config.toml
model = "image classifier"
dataset = "crops of objects in photos (Visual Genome)"
train_examples = 61751
image_size = 32
crop_scale_min = 1
horizontal_flip = true
targets = ["object"]
num_classes = 300
arch = "resmlp"
norm = "rmsnorm"
norm_position = "pre"
activation = "star_relu"
parallel_block = false
moe = "soft"
drop_path = 0.05
num_experts = 16
moe_every = 1
expert_mlp_ratio = 0.5
slots_per_expert = 1
shared_expert = false
patch_size = [4, 4]
conv_stem = false
layers = 12
width = 160
label_smoothing = 0.2
loss = "cross_entropy"
optimizer = "muon"
muon_scale = "match_rms_adamw"
lr = 0.0041
momentum = 0.85
nesterov = true
orthogonalizer = "newton_schulz_5"
adamw_lr_other_params = 0.00085
l1_shrink = 0.03
steps = 18700
batch_size = 128
epochs = 38.8
lr_schedule = "cosine"
final_lr_fraction = 0.05
warmup_steps = 1870
weight_decay = 0.1
adamw_weight_decay_other_params = 0.05
Rows from block 3 of a small image classifier, named by matrix and row number. Rows with one number within an expert belong to one neuron, the router's apart. Each number is 128 + 32 x the weight over its row's rms, rounded and kept within 0 to 255. All counts start at 0. Numbers have three digits each.
After each expert's rows are labels from the 100 images, of 14976, where the router gives the expert most weight on average: "patch colour" is the nearest of a few named colours to the mean colour under the peak. Only what is clearly more common there than usual is listed. The data: crops of objects in photos (Visual Genome). In brackets: how many of the 100.
# router: slot weights (model.blocks.3.mlp.router.weight, 16x160, trained with AdamW), inputs 0-159
# up: expert up (model.blocks.3.mlp.up, 16x80x160), inputs 0-159
# down: expert down (model.blocks.3.mlp.down, 16x160x80, transposed), outputs 0-159

# expert 8
router.8:153200122134131068112127077130164097122157135111168189110092157144127101132121077129131096139100139160084112101149089133121123129115150189103174103132105105103157150078161139149126092127162129124157109140118091163174137091124185100134125164139072195138144137096131183112132136055101171081114167145199162088123129060162118131096049121159169117142126077124101165142086173128097078093115107174129160099129150110183124152120086191146074152160154179138128149051142162104103088081113149
up.47:128133128128129128128128128127128255128128127129129128075128089127128000128128128130128128128154123128085129117128123127125129127164129128150128128133129128113129129128128044129128130128128127128128127128128128128129128128128128128128129190135129130129128129128128128119130131126128084170128147128127128130014110128128130127128106127128128119128128130128128127128128129175022128127128127128129127127128128128127128128128128128128128127128128128129128128114128128129128128128128134
down.47:086087128127126129130128130128131138128128129129128121128127134127127000130118128118128130035127135129128127127130129129129128130127129128124128126102128174128129131160131130128128130127128128128128128128127128127127128128131130127127128135255128000128103091131129126128128128131128127131126125129171128128135128128128128132128128127130126128128129133130122130131129127139255127128182120126054144128134129131129128126129128128255132129128126127125130128128128127133128128128128190
patch colour: orange (29)

# expert 5
router.5:091142143110152120076146115095133170144131119146149151184144116154163137169105141207179126127153151146137146137101153078096093157153182151174149151110165132130116163117201121106114129114130108097084127139126079139093078159133108102136133170117147080088166105143154149221173128130170099060125150074102052157125149175141172168147156154172136121131154168088187103104112071122168124118132100121125136120093137133121179125118155148044147090061118180147164123128186073139138115124074191
up.15:128123128128124128127128128128128128128128128129126129128128129128130128128128128203129129127127196128130132142127132128128128178129128128214128128093128128151128128130129129128128127128129128127128132126127127138128127128128121128128129135128128130128128127128128128255130130128128129124128131133119077148096128128129129130128213129128128134127128131128128128128128127171127128129128128128129127128128129128131128128127130129000128128133128128129128128127128128127128128128127128
down.15:129127129128128128132128131129052125128128127127128126126129128128128126129128128000129127130128126127127127134130129128129126125128083128128128129129124128128128126130128130130128130128128128128126128128132127050129129128130164132128131084128127126128129025131129128127128128126127129127131127127127128130126128125128128129128130127126126128126131061145130122125127128126129129127130139000129123128131128129131128160128128130130127128128127125192128131128128130126128130128129129
patch colour: white (39)

# expert 9
router.9:171146197178143123139092174104081099104160144142098096154171156146133161191090101136132089177141158144195140141096110138134137145153094131110150100118065189108147140098093169138140078104190153121109144100131125119128118119194138108128104157056091157073137107131116109149121146146124178115129099109115121137123158157172170211146100182172164165169149151123092187119148124137210162112181117174140110097111116160131096118178091171208158161161073123096133147139157111133145142066133134
up.19:128125128128125128128128126128128128128128128128124128127128127128128125128128128128128128129098127129127131215128124128128127127000128128128129126125127128128128129127128193128129054128128129128128128128128128129129128128128128128138128142190128129129127127129128128125128130128128129129128193128000128129134127128128128157128127128128128125128128130128128128128128127128127128127128128128128128128128128128129128128127122128035128128159128128128128129114128128128128128128128136
down.19:123124128128128130128127124129125141127130130128126133130128129128132127096128128132123126255126022128128116132129127129130126125130145128129128131138140129128130143050128125129128144127129128129130129131109127162128128129124034255127130129142128129128128007125128128126129128127129122184129123129128128133118129128129127110056129126130128133128130126123130125105129129130133129129127133159113131122122126127142128125127128134126128127124129119129132129128128128129131121129126128
patch colour: pink (26)

# expert 14
router.14:153185102139154126122135107145127156174098120163091133142130151073106100118173088107179173095155152149176112096149070125119103084124136124113120125190106058133106156154156131175122137151146142126180183107063110111117180115113140096061155095118180123175176199148167165123126137123112121172076100130119162129106110126229091153086149161087142109169105143072101125164178125095126092152090187153161095154152121165171175126162117181167131142139078138169172094173092117108100114132117143
up.56:129130126130123128129128127128128127130129126129070186128128250129128127128128128126129128128129128129132255136128114140130204126030129128125129128128127128129129128129130129131128145129128128128129151128128127124128129128128127127128130129127132131129128128129128129129129133127128129129128255129148129130255128128128128140128202130128128145128128122128128129129158129000129128130128134129127128128129128128161130129129130127131129128133128129130128129130128128129128128129128134
down.56:129255127128128137127129124131052119127129122127186121128126127128100138129127131203126049124125127118126128226131128126056127029128123128113128129130129130129127105000125131130128130128128128136128127127081130119135128128127106130127134052112130142128131124122128126129126136112130133128129126129124128132129128135128127123172128125123130132128137079128130125129124129111121128129125212121132142127144128123132129131128129126126129128117139125133122128128128131128132127131122110
patch colour: black (34)

# expert 6
router.6:176123129127082154121124119113154085142183156152091109194123138138157167190147137041121077047168180163163158136150172182137131171124113148144127135133106111137155138112130080101158151138122153139142117123133140046190130147121119152109085097079084165123163152175112080141158127143143185062161172116212184143124188146169127124142152097154105094107126132159141126108141183166128149124083091163171126160100192156170134109114118134150152132137098155113139105110125162123183107083111062
up.2:128132128128126128127128125128131127128128125128126132128127133128129128128128127128128127128126188128128179130128127128128145195125128128127128128127127128157128127125128130128128127127128124128128125128128128126127128128128129128128128161129127128129128129128128128148127128127128129126128131130078128129118133128127129097128255128128128065127127255128128128128128143000128127133129129128127128128127128128084128127128126128127128128177128128127129128127128128129133128128128119
down.2:131000128127127127130128130128126123128128128128123014128132127129128122128132128132130142081042128127128124130124127128153125124130126128126128127130125126128139137125129129133127128128127127128130133128131129135129127127125176128128121132139128127127128127139147129126128052125126083214126127128128128126127128128129129127127133128128121116132126150115124127130127128142120135128128079126124127099128132128108128165129127127121129128132128122146129131126129128128128128124130129
patch colour: pink (48)

# expert 3
router.3:151144175134152138106119159123128097182197109133095078152185110126132109169100130144125093185170202120118159095092124075119114131134085135172114122148132180173207132093093173137165105161065075141090115128135165140071168145160136121122118125141127092147204169181161119172102078099136107166145074157092140130095153122070206121110184162134131154124144111088172087177129134103164152145161179134203133089110101113113141142193105090140146144120094111115128132147130146086113152143154157
up.5:128128128127129128128128128128128129128128126128127125128128128161130128128128128128128127130135130128127131128128112128128128130129128128166128129127128128220136128090128132128129123128128127128128128128128128128129128128128128128129128129130128072129128128129128126133127128128128131165128126136000129130136128128128130127128255128129128132128128128128128126128128148106130128129128127128128128128129128128128128128128128128126128128126128128128128128080128128128092128128128126
down.5:092112127128128130130128128128127128128127128128132126129127129127124084126130128169132130130121127128127000130125128126124126129134128128132128128127126127122126117115128118126128129128130133129130128128129129127128127128128129133128130255255128133128128132126130129127127129126126120120117128128132128128127129129129128127086125130129128119128128239129129124122125127128125129127126128129132127127130128128129128094133128133127127129128128127126128128128127129127235128131125128
patch colour: grey (67)

# expert 13
router.13:105137157109136169160142101119146154193107172127126126061096057148111152149141105073146165115112201119081048090141113140170126115184101137131120101162095109134178105125128136075092082146069151138063122104138146138175172122108113153117079118085175135142184145203114090141066104130151123138094067102085133161060113088132145146113125149139107132158184091131161096150126138047106109137065150139142129116074105135110118178131104132127144119089115134142101113175103135058095115167166133
up.29:128238128128114128128127130128129131128128138128130129128128128128128128128128128128128129147128194128127128255128130128128127131166128128195128128127128128126210128145128248128128100128128128128128127128151129128142128128128128128129128128127128127128128129128128128130130128128128145211128126142124130132104128128128185130128193128129128127128128129128128129128132129000129129128128214128129128128128128127128128127128128128128128128255128143154128128128128128128128128128128155
down.29:132133122127130125129131130126138127128128132129133147129128133128132112136133128124142125142134132129094125127125129126146124122126129128130129128129129126128124124158128127128129106128127131128111130128128127131130128128124133238128118138219129121130127009128128128125255127129129106039111128128104129091125126168126128131106127127127133129115129128212134127127123128255128106127125131123105128130126126126178128124125129125126125129125130086127126120128127128129237129128129128
patch colour: red (34)