A small image classifier, trained from scratch: layers 12.
Rows from block 3 of a small image classifier, named by matrix and row number. Rows with one number within an expert belong to one neuron, the router's apart. Each number is 500 + 50 x the weight over its row's rms, rounded and kept within 0 to 999. All counts start at 0. Numbers have three digits each.
Before each expert's rows are labels from the 100 images, of 14976, where the router gives the expert most weight on average: "colour at peak" is the nearest of a few named colours to the mean colour under the peak. Only what is clearly more common there than usual is listed. The data: crops of objects in photos (Visual Genome).
# router: slot weights (model.blocks.3.mlp.router.weight, 16x160, trained with AdamW), inputs 0-159
# up: expert up (model.blocks.3.mlp.up, 16x80x160), inputs 0-159
# down: expert down (model.blocks.3.mlp.down, 16x160x80, transposed), outputs 0-159

# expert 9
colour at peak: pink
router.9:568528607578524492516444572462427455463550525522454451540568543528508551598440459512506440577521547525605518520450472515510514526539446505473535457484402595469530519452446565515519422463596539489470525457505495486500484486603515469500462546387442546414513466504482470534489529528494578480501454471480489514492546546568566630528456584570556558564533536492444593486532493514628554475583484572519471452474481550504450485579443567624548551552414491450507529517546473507526522402507509
up.25:500520507500635501500499501500496499501501498502504500501502504500496501501500500502502500506500500499500576863500498497499498512532501500510406500606500500488501500502499492501500502500500500500500503497500500477500500500500500501501500506498498500491370497500502500553501460502500470538499496498549500498500500500499497500500503500500501500501500503500499500500567500500505501500500500501500498500500500500502500500526501501505500501508499498502499500502499500674501499500500101
down.25:494442502500500499499498497499508516500489499501506500501502498500502505508508498357500501501502499501503502501499498550585496504498501501499500505496502497501502592605497503495501501500501499494496494498498502498500500500500571495500837499513498499501500422500499501499498501495501499499496501499512500492499501501515500499507493510499499635498482503500495495504498498495500501500504337917482500501472501492501501491493501502501487498500496500498502503499500502504503501497499501

# expert 6
colour at peak: pink
router.6:575492501499429540489495487477541433522586544538443470604493516516546561596529515364490420373563581554555547513534568585515504568493476531525499510507466473514542515475503425458546536516490539516521483492508519371597503529489485538470433452423432558492554538573474425520546498524523589397551568482631588524494594529564498493522538451540464447468496506548520497468520587560500534493430441555567497551457600543566510470479484509535537506514453542477517465472495553492587467430474397
up.7:499500500499498500501500497500500507500500500501499501567501489500501499499500500444500498515498499501501506496500493500500497562501500500542498500499501500497500500500500438500501502501500503498500500500500500501916500500500505501501491491506495500506501499500500499499500497500500502194498489501630737502320500500498497502500498500499500434500500501501500500500501504555498501495498498500499498500475501500500500500501469500502500500490498500498500501498500500498500499500500477
down.7:504498500501499383504505559500500508500496501500501561498504481499496488497507500635507507516509500502497482500483503467485496576498503500430500506503513495501497494495501501488498497496500504499504472506508498598416497500510494510494522498523501500500503592497497500507506503499502501498501496498494500507524501510510508518362493486505544450495505350502512500522497502502537497503503505499317402501511495500501500346499500514499500383574494472485507501501500493499500499927498505

# expert 5
colour at peak: white
router.5:443522524472537488420529480449507565524505487527532535587525481541554514564465521623579497499539536527513528515458540421449445545539585536572532535471558506503481555483613489466478501478503468452431499516497424516446422548507469459513507565483530424437559463524541533645570500503566455394496534416459382545495533574520569563530544540569513489504541562437592461462475411491562494485506456489496512488446515508489580495484542531370529441396485581529557493499590415517515480493416599
up.49:501503499495514499500502500500500489500501498501497491536501500501767503501501500501520502501500499503503523502498500499500495512486498500466497498499501500496502501500500596500500492499500499499500500500498500499500498500501489500507500506497668488148586497503500499648499495500500502446500511465489500616499500500500514502500496501500500758499500495500501499500503464500522503498502500500502500500498498500499500500496507500470500500510501713500502501498501500499500499500500502
down.49:511495502500503496507500498497499511500491504501500530497500503500501856517496497375494499451491492500501499497499496506506492510494497500499500499502498504499501486667504502500500498500501501500489474499496505508506500499482510494500505553497498498498502509492501500503500500499500503504491500501506501482494500508500503497499505500600486705505466422497503501503499501502496499500465138610456500501480503497497500444500500503501490503499500603496500501501500500503510500502503499

# expert 13
colour at peak: red
router.13:464513546470512564550522458486527540601467569499497496395451389531474537533520464413528558480476615486427374440521477519566497480587459514504488457552448470509578463495500512418445429528407536515399491462515528516574569491468477539483423484433573511522588527617478440520403462503536492515447405460433507551393476437507527528476496533516466506547588443505551450534497516373466470514401534517522501481416464511473484579505462506498525486439480509521457476573461511390448480562559508
up.47:500668500501502499501500500500500526500500528500500498498501494500499500500500500498500500455505557500499399499499546501500574999506499500492500502500500500501500500486500494500500501501500500500500497500473501500500500499500500500496500499480501499500505586500500500501497503500500500500500500501500499576330498499501499492500498499500500503500501500500500499500501500505500500501500499500499501500500502500500500500500500500500500500499501497500500500501500500349497499500500503
down.47:492356506500494505496484501500507462500500439502501501498501532499501721500503502751438604501506428576507607499495501501452497489471497501503500502503502499502513501497490524504500503495502503499505507502516496519491499503507508502500504515502501512498493506502496501500808500506503507498500499499508500502655500491496504489497488541504778496506500508502508500500506500517513479498506543497518499476507499499502500377501501487499501505497503502498500497499501506505506496498496502