{"image_size": 32, "moe": "soft", "moe_every": 1, "expert_mlp_ratio": 0.5, "layers": 12, "width": 160, "loss": "cross_entropy", "learning_rate": 0.0041, "nesterov": true, "orthogonalizer": "newton_schulz_5", "adamw_lr_other_params": 0.00085, "l1_shrink": 0.03, "final_lr_fraction": 0.05, "weight_decay": 0.1}
Rows from block 2 of a small image classifier, named by matrix and row number. Rows with one number within an expert belong to one neuron, the router's apart. Each number is 128 + 24 x the weight over its row's rms, rounded and kept within 0 to 255. All counts start at 0. Numbers have three digits each. After the name is the row's rms in percent of the matrix's.
Before each expert's rows are labels from the 100 images, of 14976, where the router gives the expert most weight on average: "patch colour" is the nearest of a few named colours to the mean colour under the peak. Only what is clearly more common there than usual is listed. The data: crops of objects in photos (Visual Genome).
# router: slot weights (model.blocks.2.mlp.router.weight, 16x160, trained with AdamW), inputs 0-159
# up: expert up (model.blocks.2.mlp.up, 16x80x160), inputs 0-159
# down: expert down (model.blocks.2.mlp.down, 16x160x80, transposed), outputs 0-159

# expert 2
patch colour: brown
router.2 105:133130109127128107102156077135168107150120144100121167110164167155131128109146132103130137112124138115099087112121134149135128123156124149121154108134103136171154138106136155120125124143113130176153108167123121151141142085126144097120136109128145166102116138145110119138124166094100171138161166141110123110124148101150159099086128184184141157119130112124163161128066152097095119123172128137133149157143102121136170127106109176100160126144131135135170163075119151134083131124098162
up.33 216:127129126127129128127128128128125126128127126117074129127128128127128126128127128128124126126128171127128112126128128128128150174115128128134128128129129128131127128110128130128120127128128124128128125128128000128126128128128127127126129124125128130127122128128128128129127130128127126127128216129128128126056128127128128083127117128128128127128127127128128128128125128024128126129128126128129128127129128128117128128128128128126127127255128128128128127122128128129128127128128128
down.33 222:128125129128128126124128133127124128128138126128129131128128126128122125125128128138126132128122123156127134127128130128113118125124130128067128129255128125128128125076128127128130127127130127126128129127126139130125128127136022129128018126064129123128123118127172128128127128128128129125128130128126128128125129125126131120101123128129127127126128155130129119128127130129129128119128000124131129115127129128119127141129128128127126127167128138128127129127128129128122126128130126
up.38 210:128129129128129129128128128128135129128128128131124130129128128130129128128128128129128128130128198128127136255128123130129133196134129129144130138126128128218132129129128125129129137129128128128128129129129129130133128128128127128130128135133182128128129128128128128131128131128128132128129156190139128135094129129128250131129133129129128202128129122129129129128128138130130128130129129128128128128128128128131128129129126128126129128137128129128128129111128128129128128128128130
down.38 289:127176129128129128129129129127129128128129130128129127129128126128129128130129128129127128036133114125130126130128129127123123086129130128126128129128126126128111000050126130128128130127128129128127124128126129064130128129126129128128131128000119124127128077127129128128129128127130131131130127128130128123128128127128128129129134128128129125125127139126114158127127127130129133128128128128133130128129127122128128127128129173127130130129119127131129128129128127128136128124131128

# expert 9
patch colour: white; cyan
router.9 082:155167137158148107126122124094103073132167092109130096153128101142126122130124114133127083105169079120119140190092206131094109142127108114118145105128146099139123126105075138145124076094142113170111092133149138116106118143117121109138099122131162145123102107148113146125136118094132144113163086124087134160096115115101125128149109132123099144130135135119131146106141142131175157112163124124119150110160128117136100132154071077099152113174102126115141117145139110177152121120119147
up.27 221:128129127127061128128128128128128130128128125128129000128128126128128128128128128128128128135130126128128134124128127128128080137109128128129127056129128128160140128129128148128128084128128128128128128128128128128126128128128129128128128183129126127127128127128128127129128127128128128134128129128080128129098128128128255127128221128128127128128128128127128128128132127130135128108128130128128130127128128128128128128128128128128128128124128128128128128128128128128128128129128127
down.27 255:130124128129128128130127126128125143128125128128128142128127127126130162119204128124126128255128121128127131127128121142132126126128130128128128128127125126128129080056127129127127127126130128129125128128127125202127128128133101128128094137255128128128128131127128128113128128194126127127127127128128129126128128127127129129129124129133132220130128114135127126125128128125156128129125133136127128131119127153129128114125128127130128128127127128130128128129128128128128127138130129
up.46 347:128000128128125129128128128128124130128128128128128117128128127128119128128128128127128128127123128128128128115128176128129127128132128128000128125105128128122128128172128087128128176128128128128128128128128128128128128128128128128128128128128128128128127128128128128128128128128128128095128128128126128131125128128127127128125128128128121097128128115128128128128128127255128128128128128128128128128126128128128128128128128128128129128127128128128128128129128128128128128128128126
down.46 246:100122128128127127127129127129104199128195105128127136128127129128128098126130127126082127138129127128126126129129094121109128131123109128127129131128128129128128135202128127130126124128127127130105127128127108092128128128129127124127133075128131129130129134123128129121128130126128128128128127129128129152126128129125128126131127126100128126161128105178177112096128128142128126127125184132136126127122128138125128128127128129127128175123128128000128126130128128126124128119133126

# expert 14
patch colour: brown
router.14 109:128173101108088109105099145136128102130093131106155177108107126148126125099127110149161145131137158123132146141116104122143153141104111096135154135134096135079172161125151107143103130123154111109117095148142121136133135134131157100136098112117109082124089121138129105218159093107112105128133126105113108102126145094120114161113131167143170138156115113156103116114156082093146148107099149142145091138143107129109118100100115139080155109132112152136143126114165093097111093100083184
up.75 256:128126128127127127128128128128005118128128062128127127128125128127133127128128128128132128123128123128128198129128026127128125127128128128255129128127127128120126129123128183128128127127128128128128126128126124126128127128128125128128128152255143128126128064128127128130129128128128127118128118127124124129130128128128138126128127128128127096128127103128128128127108125158125128127128128128128128128128128128130128127118131128101129122115128129128128127033128128128129128127128127
down.75 370:122120127128128129125127126128128038128185127127128129129128129129129123129129128128223130013128130128129129129128132130130128122121127128137128128117128126129129127128128123129128128128127129127128129126130128130129128128129129124129129127152128181128130000130128128126128128129128128129129127128130127149091128129128127128128128130128130126130130128174124128138129128129141130128128176132123130126125128128135128128128128127128128128125128128129130122128128127127126128126126127
up.79 337:128129128128017128125126128128255128128128127124128128128129124133130128128128128128128128128128189130086131253128124128128207196082122128130129128127127128084151128139128118128128124128129127128127126131129128127129129128129125125128128128129123125128127127128128126151128107127128128128130127128126128138125128128128131128128129128128128128128128127128127128128128126126228129109128128128129128127129128128127128128126126128140128127134128128128128128124128128128128128128127231
down.79 345:127096131128128128128129128130128255128128128128129130128128127127127127124132128129129128000144091128128133134130128129133127128129132128129128129128124107129128138142128128126127130127132128129128125130125149133128128128128126129127129128155128106129128125128129129126127153125128129117128129128122129128185130138131128133156123127152155000128124129131128128122126128125131128126130127146155130128127128132137128131130128130127130127128121112123128129129129129129129129128126129

# expert 5
patch colour: pink
router.5 089:142197154158128107121117110169116114153171159094176156129123122140164154131160143176158140136142169120089109177121150105110138169108102140119148149117127152122163133143147170154140084123129149176146130151127126154145159133192143079158123121141136130129112140153148133145125134099145145147139102141107142128101140110115138158123168143153117139155143127123153153118109138148137119138174148161133137129138126126133155163158165160132180129178118165187127130118163139154129160136121133
up.40 269:128126128128126130128128128128128125128129127151122072129129130129130128128128128128129128156127129128129214139128127128129128128126128128096128128126127129203130128128129188128128119128128128128128128128128128128128128128128129128131128217128129128128129128128128128130129136128128255142128189128123128163134130128128137133128132129128128128127128127143128128128140129233231129128196129130129128129127128128128128129128093129127129129189128129128128129125128128128128128129129220
down.40 388:128000128127128128128129127127127128129123142129129029128130128129183132159127128128112128144080128128139128128129127127130126027130128128126128103128126129128129123124127130127129128128127128132125122128128127127132127128075126103128137128128128126128129129127129128126128128128129016127128128129127128128129128127037128121128130128130128135130128129130130124129126126125064131127084126151127146129069127128126127097128126129126125128129130131131127129128128128127121128133127129
up.58 310:128165128128126128128128128128129128128128128128127194128128128128129128128128128128128128098130135128127125127128127128128128217129128128255128127130128128165128128121128128128128125128128128128128128129128128128131128128128129128128128199135128129128128128128128128130128131128128128127128255128129128128020128128130130128128130128128127129128128128128128128128128128084126128127128127128128128128128128128124128127128128128128128128129128128128128128049128128129128128128128129
down.58 276:127118128127128130129129130128136132127174097126130131127132124129128128128126127134136128125000128128123130128128138128130128136126132128166128130211124126129127111131129127118126130128126127128124129128126128134129129128152109123129125125127127145130132078131185128170101128138130129126131128128123128129127126131130129130129130122129127129127127130131129129134127131126131131131128104117132130126016127129132130161128128126129128128135127130078131128128128126127131127129114128

# expert 10
patch colour: black
router.10 100:138143136145176141117114152148106109100144140155145135147120117127136140128143099128154105132142113091085163126154109112100084131132118112117135102149171125126112155111089110160132093155090177119108137138158135119156088133129119118157095159136092142117129079096122136163125095166181130163129110103167097145137143102095140177119147093142132135169168126104106128114123131128107142122094128141077111087089166116154119116179126145122137116118130085158108113089110115159141118079133094
up.52 247:128151128129139128128128128128127133128128128127133132127128068127039128128128128128127129140129128127127126203129099129128055130220129129136129127140129128134126128129128103128128120130128129129128129129129121128200128128128128128129128185147109132128127128128128129201113128128129123201128151128186128127099128128128109128127129128129128127129128079128128129129128129043124128127128128128128128127127130128129128127131132128129128128128130128129128128000128128129128128127128122
down.52 292:126255128128127128127130128128142127128128128128133121128129130129127118132134128129123127131127125130125121111123130127094128220127125128121128128128130127128130088129131128128127128127128127129141127130128127124123128128128128077128132125121127122128131255125164129145129128124126128122127128128076128127148129128129128124115128131128127052124127125243128128130126128044128131127128127127121127128128127127123128128131127130128126128129110126117128130159128129128097128126126128
up.70 311:128130136128129128126127128128125128128128120128205126128127127128112128128128128128128128128128148126123131128128132127128128131134128128131142196125128128130128128122128128128128132128128125128125127128128129127089128128128128128128128249128000128128128115128128127131128128128128119128128025127150118116120128128128126130128146128128128128128128129127128128128107131127130128128128128128128128128128128128127128128128126128128128128065128128128128128127128128128128128128128122
down.70 184:126107128128132122126128128125172135127123132125128130129127125127128168130156128099118131048132124126130121130128127131134125127128134127122128185122106126128125122202127122120128128126129128125128126126129118126127128130126138128129129148013128081129129122185127129134120123128131129136126127129128130122133128126127128017149130129128130136127126255130122134133129132133082127129131125135159131126091176128115129127127128221130121126124125135132129126138129129132132129129131128