A small image classifier, trained from scratch: 5.06M parameters, width 160.
Rows from block 3 of a small image classifier, named by matrix and row number. Rows with one number within an expert belong to one neuron, the router's apart. Each number is 500 + 40 x the weight over its row's rms, rounded and kept within 0 to 999. All counts start at 0. Numbers have three digits each.
After each expert's rows are labels from the 100 images, of 14976, where the router gives the expert most weight on average: "patch colour" is the nearest of a few named colours to the mean colour under the peak. Only what is clearly more common there than usual is listed. The data: crops of objects in photos (Visual Genome). In brackets: how many of the 100.
# router: slot weights (model.blocks.3.mlp.router.weight, 16x160, trained with AdamW), inputs 0-159
# up: expert up (model.blocks.3.mlp.up, 16x80x160), inputs 0-159
# down: expert down (model.blocks.3.mlp.down, 16x160x80, transposed), outputs 0-159

# expert 13
router.13:471511537476510551540517466489522532581474555499497497416461411525479530526516471431522546484481592489442399452517481515553498484570467511503490466542459476508563471496500510434456443522426529512419493470512522513559556493475481531486438487446558509517570521593483452516423470502529494512457424468447506541415481450505521523481497527513473505538570454504541460527498513399473476511421528513518501485433472509478487563504470505498520489451484507517466481558469509412458484549548506
up.35:500282499500539499500500501500498500500499694500498506499500473500500500499500500498500500434506500499499474498499497499500500518510501500503500501502497500496499500500500496500498501500499500500500500500580494504499499499500498499500500494502501498499501491500500500499476500499500478502500496500500497221397499500498502499500397500499501501500500492499500501500499500265499499501500488500499500500500500500497500500499500500498499500495499498499500500500500500500495500500500494
down.35:499492500500499498526500496499430487502507498501500493500499504500503506527498500500503498505499496500500510500504501498500500490504501499500500499575510493500504503507507502540501500501500498498501497500361500426501499500503450364500500494497500511500494532496496499523496505495511496501504498499494500501499500503500502477503502495507500501490499486500493503498500498874503641500501501494503505500503492502364500498496499503500502498501499529549501502495499493608498502498499491
patch colour: red (34)

# expert 5
router.5:454518519478530490436523484459506552519504489522526528570520485532543511551472516599563498499531528522511523512467532437459456536531568528558526528477546505502485544487591491473482501483502475461445499513497439513457438539506475468510506552486524439450548471519533526616556500502553464415497527433467405536496526559516555550524535532555510491503533550449574469470480429493550495488505465491497510490456512507491564496488533525396523453416488565523545494499572432514512484495433579
up.37:500472500501499501500500500500500514500500498500466499500500500500500501500500500500499500502501499500499510511500496651500545501502507500501500500501499499524499500501499503500500501500501498501500500500502500500502500500500412500500502512500499515500499500499500500436498504500500516500500498502501501586497500500500498501499531500500499553501500797500500500500500640523498500501500500500500500500500500500499500500500500500809500500499501497500500500499500500500500500500500499
down.37:499412500500499502501501501500502502499502500501502500501500500501499507199452500491500500501500498500500500500501505498501497501498725500499500501504500500500505527497499500500500500499500502495499500500500497499501501501500502517500497502385506500500497502499497500501501501500496501503499500500547500500499501499504501497291500499540500496500500624499498501501498500501499501499501499486515500504502504498498500500500500503501500499501500502501500500498500498501504501337496500
patch colour: white (39)

# expert 6
router.6:560493501499443532491496489481533446518569535530454476583494513513537549577523512391492436399550565544544538510527555568512503554495481525520499508506472479511534512480503440466537529513492531513517487494507515397577502523491488530476446462438446546494544530558479440516537498519519571418541555485605570519495575523551498494517530461532471458474497505539516498474516569548500527495444453544554498540465580535553508476483487507528530505511463534482514472477496543493569474444479418
up.4:500702501501498499500500501500501498499499573500500503500500500500501497500500500500499501299502770500505507491500497500502528517499501500338501503483500500497499501495499496500500501499500500500500500501504499503500499500500501498501500688460499499500500499499500500504500501500499498500500640501536491466442501500501499500499497500501499511500500481500500500500501500460501499503500499497499499500499499499500500499499504499497500499558503500501500500499500499496501500499500522
down.4:503434500498500500620501503501496351501503496501581500499500499500501531502494500485497498492498499501501504499499503509503496452498510499502500503502503498500490492116497500499501512500500503497500504499499498493503500500500358455501499463440502501500496503502503500497500500504503500502503500501514500510501499497499500490497498500503500551500502422499406502501497500498498501498502495601527500496502499497506499499498498501504498501503501499503499500500501501503497501497497502
patch colour: pink (48)

# expert 8
router.8:531591493508503425480499436503545461492536509479549576477455536520499466505492437501504460514465514540445480466526451507491494502483527576468558469504471471468536527438541513527497456499542501495536477515487454544557511453495571465508496546514430584512520511460504568480505510409466554441483549522588542450493501415543487504460401491539551487517498437495466546518448557500462438456483474557501540464502527478569495530490447578523433530539532564512500526404517543470468450441482527
up.71:500501499531302498501499500500518485500499500498500502500502496500501500500499499500499498498504498500496499492499493499499495450469500500478505501462500500530500498500499502499499497499500500499500498541500497503503499498498506490498499392499438509500572500499500499502500616500500527497500639504516499497355499500500607495499424500500500484499500497499500500500495503510504499500499499500500502498502499500498500500499481500501498499383499500499500500422500500501495499500500806
down.71:493619502500501500498497499503499520499495494500500504500501497498503499499509500760607502639478499504500498496488501503477499525383500500487499500532505498498500407505502499499500501499500498500512483500569499511497500502527499498500515497500502541500503790501499500500499500498503500490501493501503500492501500502499498497495500497477499383502497501499504500515501500501434496501504496502553489498492502503500500548501501497503486503498498480497499502505500501503499501500499502
patch colour: orange (29)

# expert 9
router.9:554522586562519494513455558470442464471540520518463460532554535523507541579452467510505452562517538520584515516460477512508511521531457504478528465487422576475524515462457552512515437470577531491476520465504496489500487489583512475500470537410453536431511473503485476527491523522495562484501463477484491512493537537555553604522465568556545546552527529493455574489525495512602543480566487558515477461479485540504460488563454554600538541541431493460506523514537478506521518422506507
up.23:500495502501500500500500500500500497500500500500498438500501500500500499500500500500499499501503501500499514646500626502499503541498499500156500500319500500491500500498500553500500434500500500503500500499509500501511500500500450502501499526488501500500499500500500500500498500500500593500501497501451500642474500500499502501499500500499500498500500501500500500499500500600500500501500499499500499501499499500500500500500499500500502500591499499522500500498500500499500500499500507
down.23:507496501499502499500504501498498497501475500501501470500496500496500502526497501487494510501639471498498499498502569413500496444501661499494499501504690490500495488510500470500500501500500501501513500501504498525500500503497314502502497502507500497499500514494501502503502501499501503490494496499504500474520502501503501491505356500512501508484499503502503499511501500511494526500496500502257518508501502501496500578500500501502502501495499500672497499503501499500498502503503502
patch colour: pink (26)

# expert 3
router.3:529520559508530512473489539494500461568587477506458438530571477498505476552465503520497457571552592490487539458455496434489482504507446508555483493525505565556598505456456557511547471542421434517453484500509546515428550521540510491492487496516499454523595552566541489555468438464509474547522432536455515502459532492427597491477570543507503533495521479450556448561502507469545530521541564508594507452477466481481516517581471453515523520490457479484500506523503522448481530519533537
up.59:501613502566546500501500514500500498500501501501501497501504500501510504501500500504500517504501503500501497740500490500501500531506500501580500500501501500502500504499500644500500500500500539501500503501530501500514500500594488501500500503456501500500501501500501500502500501501500501711501475500404500578285501500500513501500503500500500521501500500500501500500500500500503500501501500500501500501499500500500500501500535500501501500531501501651501500501500500500502500500501569
down.59:500498500500501495500502500500507506500503501499498498500502500500502535500490498501458331508510499501498602498500500501496497502495504500499500500602515496501501507527500500501501499499500498495497461500497499508498499501501451418501498370468499506500500499496579501501501499499504503409500500500501500300557499497502503607530499299497500700499500500499498505514499501482500500498487502507489500500427499497495500498500500500500499496627501498502499500499501497500495500500500504
patch colour: grey (67)